A small sound classifier, trained from scratch: 1.64M parameters, trained on acted Russian speech (Dusha).
Rows from block 11 of a small sound classifier, named by matrix and row number. Rows with one number belong to one neuron. Each number is 500 + 40 x the weight over its row's rms, rounded and kept within 0 to 999. All counts start at 0. Numbers have three digits each.
After each neuron's rows are labels from the 100 clips, of 14848, where the neuron reaches its highest value: "strongest on" is what is common among them. Only what is clearly more common there than usual is listed. The data: acted Russian speech (Dusha). In brackets: how many of the 100.
# fc1: MLP up (model.blocks.11.mlp.fc1.weight, 320x160), inputs 0-159
# fc2: MLP down (model.blocks.11.mlp.fc2.weight, 160x320, transposed), outputs 0-159

fc1.18:500489433521545473486465535467452486534486448502555471494547481562554477455509557535546459559536440547434530550521480444487502489497513502510423501504469470518481491473516534517425467504523484482566444521475473522457509477539546452506441554463439470483580522517453484459532526514501478432504499502445548446513514598503510534440484534477415467508402474436481452478439456496458546469535499457527474462585537495507524617539494511577484564472437507529502495551426533523455520525508450
fc2.18:489521475591483565486521584447499478481521445449509484489432450461469441464531495542464464521470487540532474522440482500580493480532514507506519444413482518593581479563475551499520466492482569417453469508462510419468402505507518563522522497531537471502509451457486476432455526556471492568522539427477451501441450506410477543559524523462524567515489474454524548442501453453501520542523514522447467483509494504590501520542476519532458482465536495477545526526463474481511508529559499
strongest on: emotion: angry (79)

fc1.78:445460539396468494557463399502560546487528559575492525551466467532531526495480561515521506498484419452546526489491496512527567461466481532460532555538484468517516515491447493456577521486503430528469453527465544480491540553492514574486508594370581555491424451493538521528503556526488526474531529440508479491504550492482508466595554472464449489530492486502469478542476434474537423509542498435548519482511505517516557444476470467485457504516518517453523499534500460517487511443489458
fc2.78:480440442483482443565548592514524493471508434461431454501504520579539441498572538524428538505561444582541486433502465478432436506568441469502523527500466489461508526406442516491521460479500554517529503475581477497526516506494456529567488542533492527507477465539508486485565513536532469469551493583465481447476488477467537511523463553491552443447422516448464500441490542507504476485506528525539570509519509572516507424478518439512533508538565482504490547497440522479492544502454565
strongest on: emotion: angry (57)

fc1.94:535426528481489504458532560456511477555556514479515533512428500467526397543560488419563431451530463509475529553474533487523491456493492488474548503499460507538491522508446573528501488427524525488502527463523475482496470532433610594477498529529537536492530478484530556497439462457469502485509421552560489498464549526537602484493584431501529572553483420439503473496566528496500468503522465449560437467446510486520563528447472457517524530532480533461453500516508481511503492516534461
fc2.94:530534462516503479451505499539556518436492543534466431474479561532470537423585438507510523462507554525546478488535428575490465559517460537469445521539558538368496425461507478554470455518543471555533494570454469424496507501503552506531500515577491485535484558514516537506526509441519487425559545514498491529420465459456492504493496536482548514560470507497561463497476524542455501508485572533502462465530438496523517431566450419508526485508515472555543480448456506485459481504480445
strongest on: emotion: angry (41)

fc1.207:539496546492457497506511573501555463491479597507454474460465428470468447573602498396559558437563484434523468498502491517462500463498476515469518550497504518493526459492506535484537505435521514501524509443544478442500465495493541562538543519491521557488518465546543512455470458520461497489504508528483553545391501487487547456460504419544512534449494507501481576482485512480500475519544462478496550463525545467596583524525584401494478477528515536509461498561429431542479514485532521
fc2.207:502553474543547416467427457512417571488476525490523464505501521435519467477522555521527466530502569483522496479526530547494509526528512510518478511493505472514493474435512556493515489568459486566519481589463557515469418560481479509461465449453422521488467455459501581522487472518564497472533530456545453574507469503513433548514526510438481497505453506499514461493554457514502495448465527492570507504529382565524477521524420588507487492526414539599524503491481501447469585498529509
strongest on: emotion: sad (57)

fc1.294:569532528449490455469531527447467565490540533548530506562530498484490441472461426464511454496483516484484502557490528515510522501411546460554493534496576533462471504486469471517464540459553497444497581492474553497501486613398470469450474542409475457546500556508477501572512462523532533462542503492510520506520502529484498457455459453498482502559518433530439498449485529499574511467482565458529463476517506494494525520456504531475488490503514577506473579501332502524530518473506450
fc2.294:500440448448533473477494495521522536446545433545481431434472451534489536494518483531471478509485496501566517556521520501527541518501458507512465361526525513409495515525558474564481430483475507446440546543496455555461433498549487464476475518495501523468480433498511525469497490505482495585528486430466513460487419463505433474538538577490520510518496550487464492487505499427521544500482467554486466491552487482551392524543545471579483541551407531517526486572538511410464528503514490
strongest on: emotion: sad (55)

fc1.309:534499475454469452438491511507585521541464589484495455509520495573569516593461512470542560559438450493507567476503507431468439493493483473435531554513505474531472472537501452476527524508575481509552471494506484496514504472536586520571505547463480516558532500556534541472477557472541478509496507533547583545521516468488473506460461478526393487444415505469496545548500539475460469538514463535476513464499551594498506429466471493462503490468540445462443430521556447515528449480449517
fc2.309:498473470549440496552483549473497544403533504514449513524531502429524431431547530525453517507458521445526483510517513562485515483508535478488462499497534460527532570536484529487516477515548568407473529491507363508494489512423496511508478506502515474473496430512543467473495438493552452510499451488517469493460456494551445492467504518478640525527573509487467520547553482550545449516537553511497567512549462482538483536497511497557507601517525538531534563518390515547437527495488482
strongest on: emotion: sad (84)

fc1.169:563548531456517485510487527460505556501526553562553504500534491491497463479451424456497478495466516471539518567477543539523501540368517481526484535482540499478445451471448448488472506446518507393491587513500543529494479603442439433480480503421454505509506542503445478551451459511552521450580475533484508547540472513501497433441434436493435475550514452533440542480465537504562496500490527471491476489551527515528493526461524534508502514539517566514447526472394540533494524462505472
fc2.169:500476461445543453461482476512501557405504406542484474473474487543514533457495519516438497513492516490554552542513564479524554492477452557530486420561531555440502515488580491551496483521476513455453571572488492507470453521518460458442464509468498473484483448496524533494488470495520501549509496436484514490516430498566460474513553572484501501517507530514443518519496505414515542504452472511463439518585449488523424555488560501537463534562404543518541480522519559367449526483533475
strongest on: emotion: sad (73)

fc1.219:529457502450446439504493488501563506541526601507449509539529530506520488559561585479510481466435491470482557505474498530467455524477503470521464510554580476472494566524495530499468473454466481503503497471534536449510497493433508500537518460549492426501472517495492476565510505439510495485427489531502591527487531505484429440521526452541439524526499544483486603522568581507562498498499539505479485439541552465403525518463442537495549446499541502444386544591509483477539500559469477
fc2.219:463505526514456571423526481541425514510438530501401507541495483513485575510515464626489506533567551481533437551476507506500491494543430485474498474471477457522524519488427494533522526548504569511508449576426400499484519505460565473544448553495507468475544502532493491475454460455487492533530501442509453538460532524425498514499560573512467491500491548528511491560500451560481467546452487489444436508530485507462483556497493566462499505506517494506534607500532444551500439421515486
strongest on: emotion: angry (62)