From a checkpoint of a small sound classifier: 1.64M parameters, layers 14.
Rows from block 2 of a small sound classifier, named by matrix and row number. Rows with one number belong to one neuron. Each number is 128 + 24 x the weight over its row's rms, rounded and kept within 0 to 255. All counts start at 0. Numbers have three digits each.
Before each neuron's rows are labels from the 100 clips, of 14848, where the neuron reaches its highest value: "strongest on" is what is common among them. Only what is clearly more common there than usual is listed. The data: acted Russian speech (Dusha). In brackets: how many of the 100.
# fc1: MLP up (model.blocks.2.mlp.fc1.weight, 320x160), inputs 0-159
# fc2: MLP down (model.blocks.2.mlp.fc2.weight, 160x320, transposed), outputs 0-159

strongest on: emotion: positive (44)
fc1.177:136156150079085116136103140111099141142149144129121154118135160154176103123129155115121106147134103088139146098157098111143092111144110132118127168148137111193127158122112115143140126151171086097111101107105144122106151138090150151133167149130109122131119102122123147137129073144107122131126084100187117115156104102134123119187111097131134132134129148109141129153100076076178117148133094137129148126174121158127081144106145178123124163108138154092159146127114162120142141135131123
fc2.177:094164108144097121187156153094088119123146135092093118083089084083137126109121123156109113162117067098168153132185089107133123090154109152107117124101174136107120132133148153139154104136147157125134145125116109163094127112105108124161134138150126109133140108143088143095141135154159122132147102146154103168128102141108106155133121142126118141122098161138102153147087113119137122091126158117119156119084112119119100145095131130133147139084156165141113136114118119133109166136179106

strongest on: emotion: positive (43)
fc1.219:164158136073133056109147130140151142121086143125173122118147107124129117106113054126135077104102138120121119135151135098142118154077155102159141164098097139131120120170104120171149131104145110111114136151128120147131123139146133116110108050101153138137117158135163133140139085119168145132086123139127147133152148135143106086139119088149125147154118100129140151131136132145142136143158113078137126086146155104130151108116118186107133133147139174137089095131122154151130109140122117
fc2.219:107130188091108148138141124165107090137156165152144131115166152144119093115124116099164099111141141126125140144124152168144110154115152113103129097177086131134162118123186098121140083173121156102111107145154094099108111081114116107109129118095113120133116103159166132180118169123119111103100122135094132111140140092120152142120098090109138126138123112121079128160149147134105134150109128076141129104165129178111146134149159135109103160095156135101118103148148104154112127115133145

strongest on: emotion: positive (39)
fc1.83:160151135137112121143096106112108126169081194126076159154115142133144140143189130153081115121137087134153143138147154111127098127125149114106144117113137130131123146140102160110095097166118095124109126102107148139109165157127083145120118126155097149164148094152140115094140170157067126138096143056126109117106088131163148151149117127111090141121102096129134171148128137098106178130141113098122126110133137121131124148085104130144119162106123142118137099141143158141118140164136123
fc2.83:122117146152130156141128147120113149126098154111111113100104118160138173162129130160149093146120091145121110126106144106090126153169087112110131147085107101118116128127128134086142157149107120111140153143098150114107160153113113099150150123194127090171190147169112115141107163108107119121179103123096110149096107119106140128132124147169081073147116144132106095132102117154111107145131126141126089125110130132195100138118100140138176139132120180107133131156136116125088103126129137

strongest on: emotion: positive (65)
fc1.302:164089093077094104092140140136139151150151104120161126125142121114103107084135096165143129167055127136103148118162115135116123136125115113091100152133108089156127127158154117167158122100169146141135129088159148137147118122122157102141127081129136089117131131140167124170132076136135100142127127140153119107134141131141136141139127106144084162123125132108111127116194082116146126145134140163112129143153104110145158178151188163110150145107168142104121084144100138121136132121118121
fc2.302:130158166146112137154133099123149092152104178135142120124110131140132160145128118074096144147116142083127119176205116152103126122150133150133105081134111139136097143130134132174130103136126106119079130158127071071114157140114133117105135092126114126094107162125113133116144104162148172126118110156148155128152148136110104106128164159122128092141085147134071116169123141128148116128105109170138144113167141146111126108096156121096160109149143093130095179128128105127141126132109135

strongest on: emotion: positive (43)
fc1.197:145176103105101099095121129121122149132102153135119121112142130113147071119175096146119107184115101142122102128132099140134104178115124105136146128076142104175102105115140145154151098127152118121110158111130134120114139099091139091141129081120120097133148176137155139152128124144097136138115152091119112092141146126144161171153088129112071151150100112146141164116117089093139136140154085088123158140173126150118165163105117150123148138138128153120082099132120157135140160174130126
fc2.197:144106105106079060117151110149123138109102115127118151149150140172152090095088124140165045133166148127141146143150153102131107125115095088143125118181111113128170105117101080103132113119101124120153130121127119147174145157125110127159126135093135159119131131147135172111112126167146170106124126148168110143111144147122090136118103115185117114142101151118134114086171154138108137084115098121151145095130128141149129132127118154116142169151095105148146101134111133145150153111123117

strongest on: emotion: angry (40)
fc1.305:128135115126131125105085171166035132131156146124139133089118137147100118114116148137159108128134089107155159148109155152135131147131100085124137137084157108122090114156108144117115172146145127125120123106148114093126186138142154069104127137170101051105139133131132138166141114132118131091139107107132168140162122113118147132160123116079142124136115111139140092127141143109123107138145147098094116125127149143148121136100096120080096150144146130092159135160104119157176129146119133
fc2.305:126142173142124136123121169121124132086088091137125105123123109156123143143165127163165099144164124145133134143101114111110090089157099156106125170147142114146092092113098147105111120124144142116116096125144125127131113168162124159128099164081162139114151136118153095064150174157128143113132096147141148087108131163139103165102086165122133107098116138103123111132141131148134121090160116127148128119070108153150085128193123105116143126112116144150132127133127130121079144118132074

strongest on: emotion: positive (41)
fc1.144:128172121089109121101075130125107167191166147119105141144097095143130086132165084110142102137096093121129165094136126143131120123142175133099129123135140081177150136112141133154143124155162141127117157104118120138129181128082153148153157101157145130114083119117168135160117105129141106142086129128152132121177139118143130094225118143131127157119119138123116125130103115103165123143126117134103118155156138124132131115097128127106136162100139135079116126097138148117143111147153139
fc2.144:137161121143124109173165129131091122118142130094139118110124064136117156107144157128086130141113109112174128123158105095105120091177095136131120139119149161092115144139150159118101112142132179111120164141084151178082138124113111096139105132106116100130108117154074157115126126139160139101140123162140105165157125136130101120133102136083120151138090155151104148153093096120132106111128162161123128137087104107129111150107124119156158116126106154184096164098142129151116150118172117

strongest on: emotion: angry (41)
fc1.61:174148109131136100118116128126100088128160144135141136086108149150147109174110126156123141153130114117158123116174077125120108143125126136118108131106085168131110110154119110143169091110186139125121098067156136113086073111071145101131114122137118137125166128146146136124153127128112114115159155145135115112102123157108113152115101139133116134132114140094151151092103086094126101146155123120114165137136143096084160114128131107161118161085178113099117151159156111163156148130091151
fc2.61:104124108136146077124130102077127155140078072151133107154116148120134140168129089091134121117114181148124143160134132138114148127115171130140104112146129123109124109125132146155127122121079149104153103136123138137154170137120115133158114102146156161103116131141108103130131151109170178125085164116118139127133110132126101110136140167113124118118138145148128090104143113122124107132128113125081142131110129134120155069078119158097143086134197137196101166151137121168159168119106140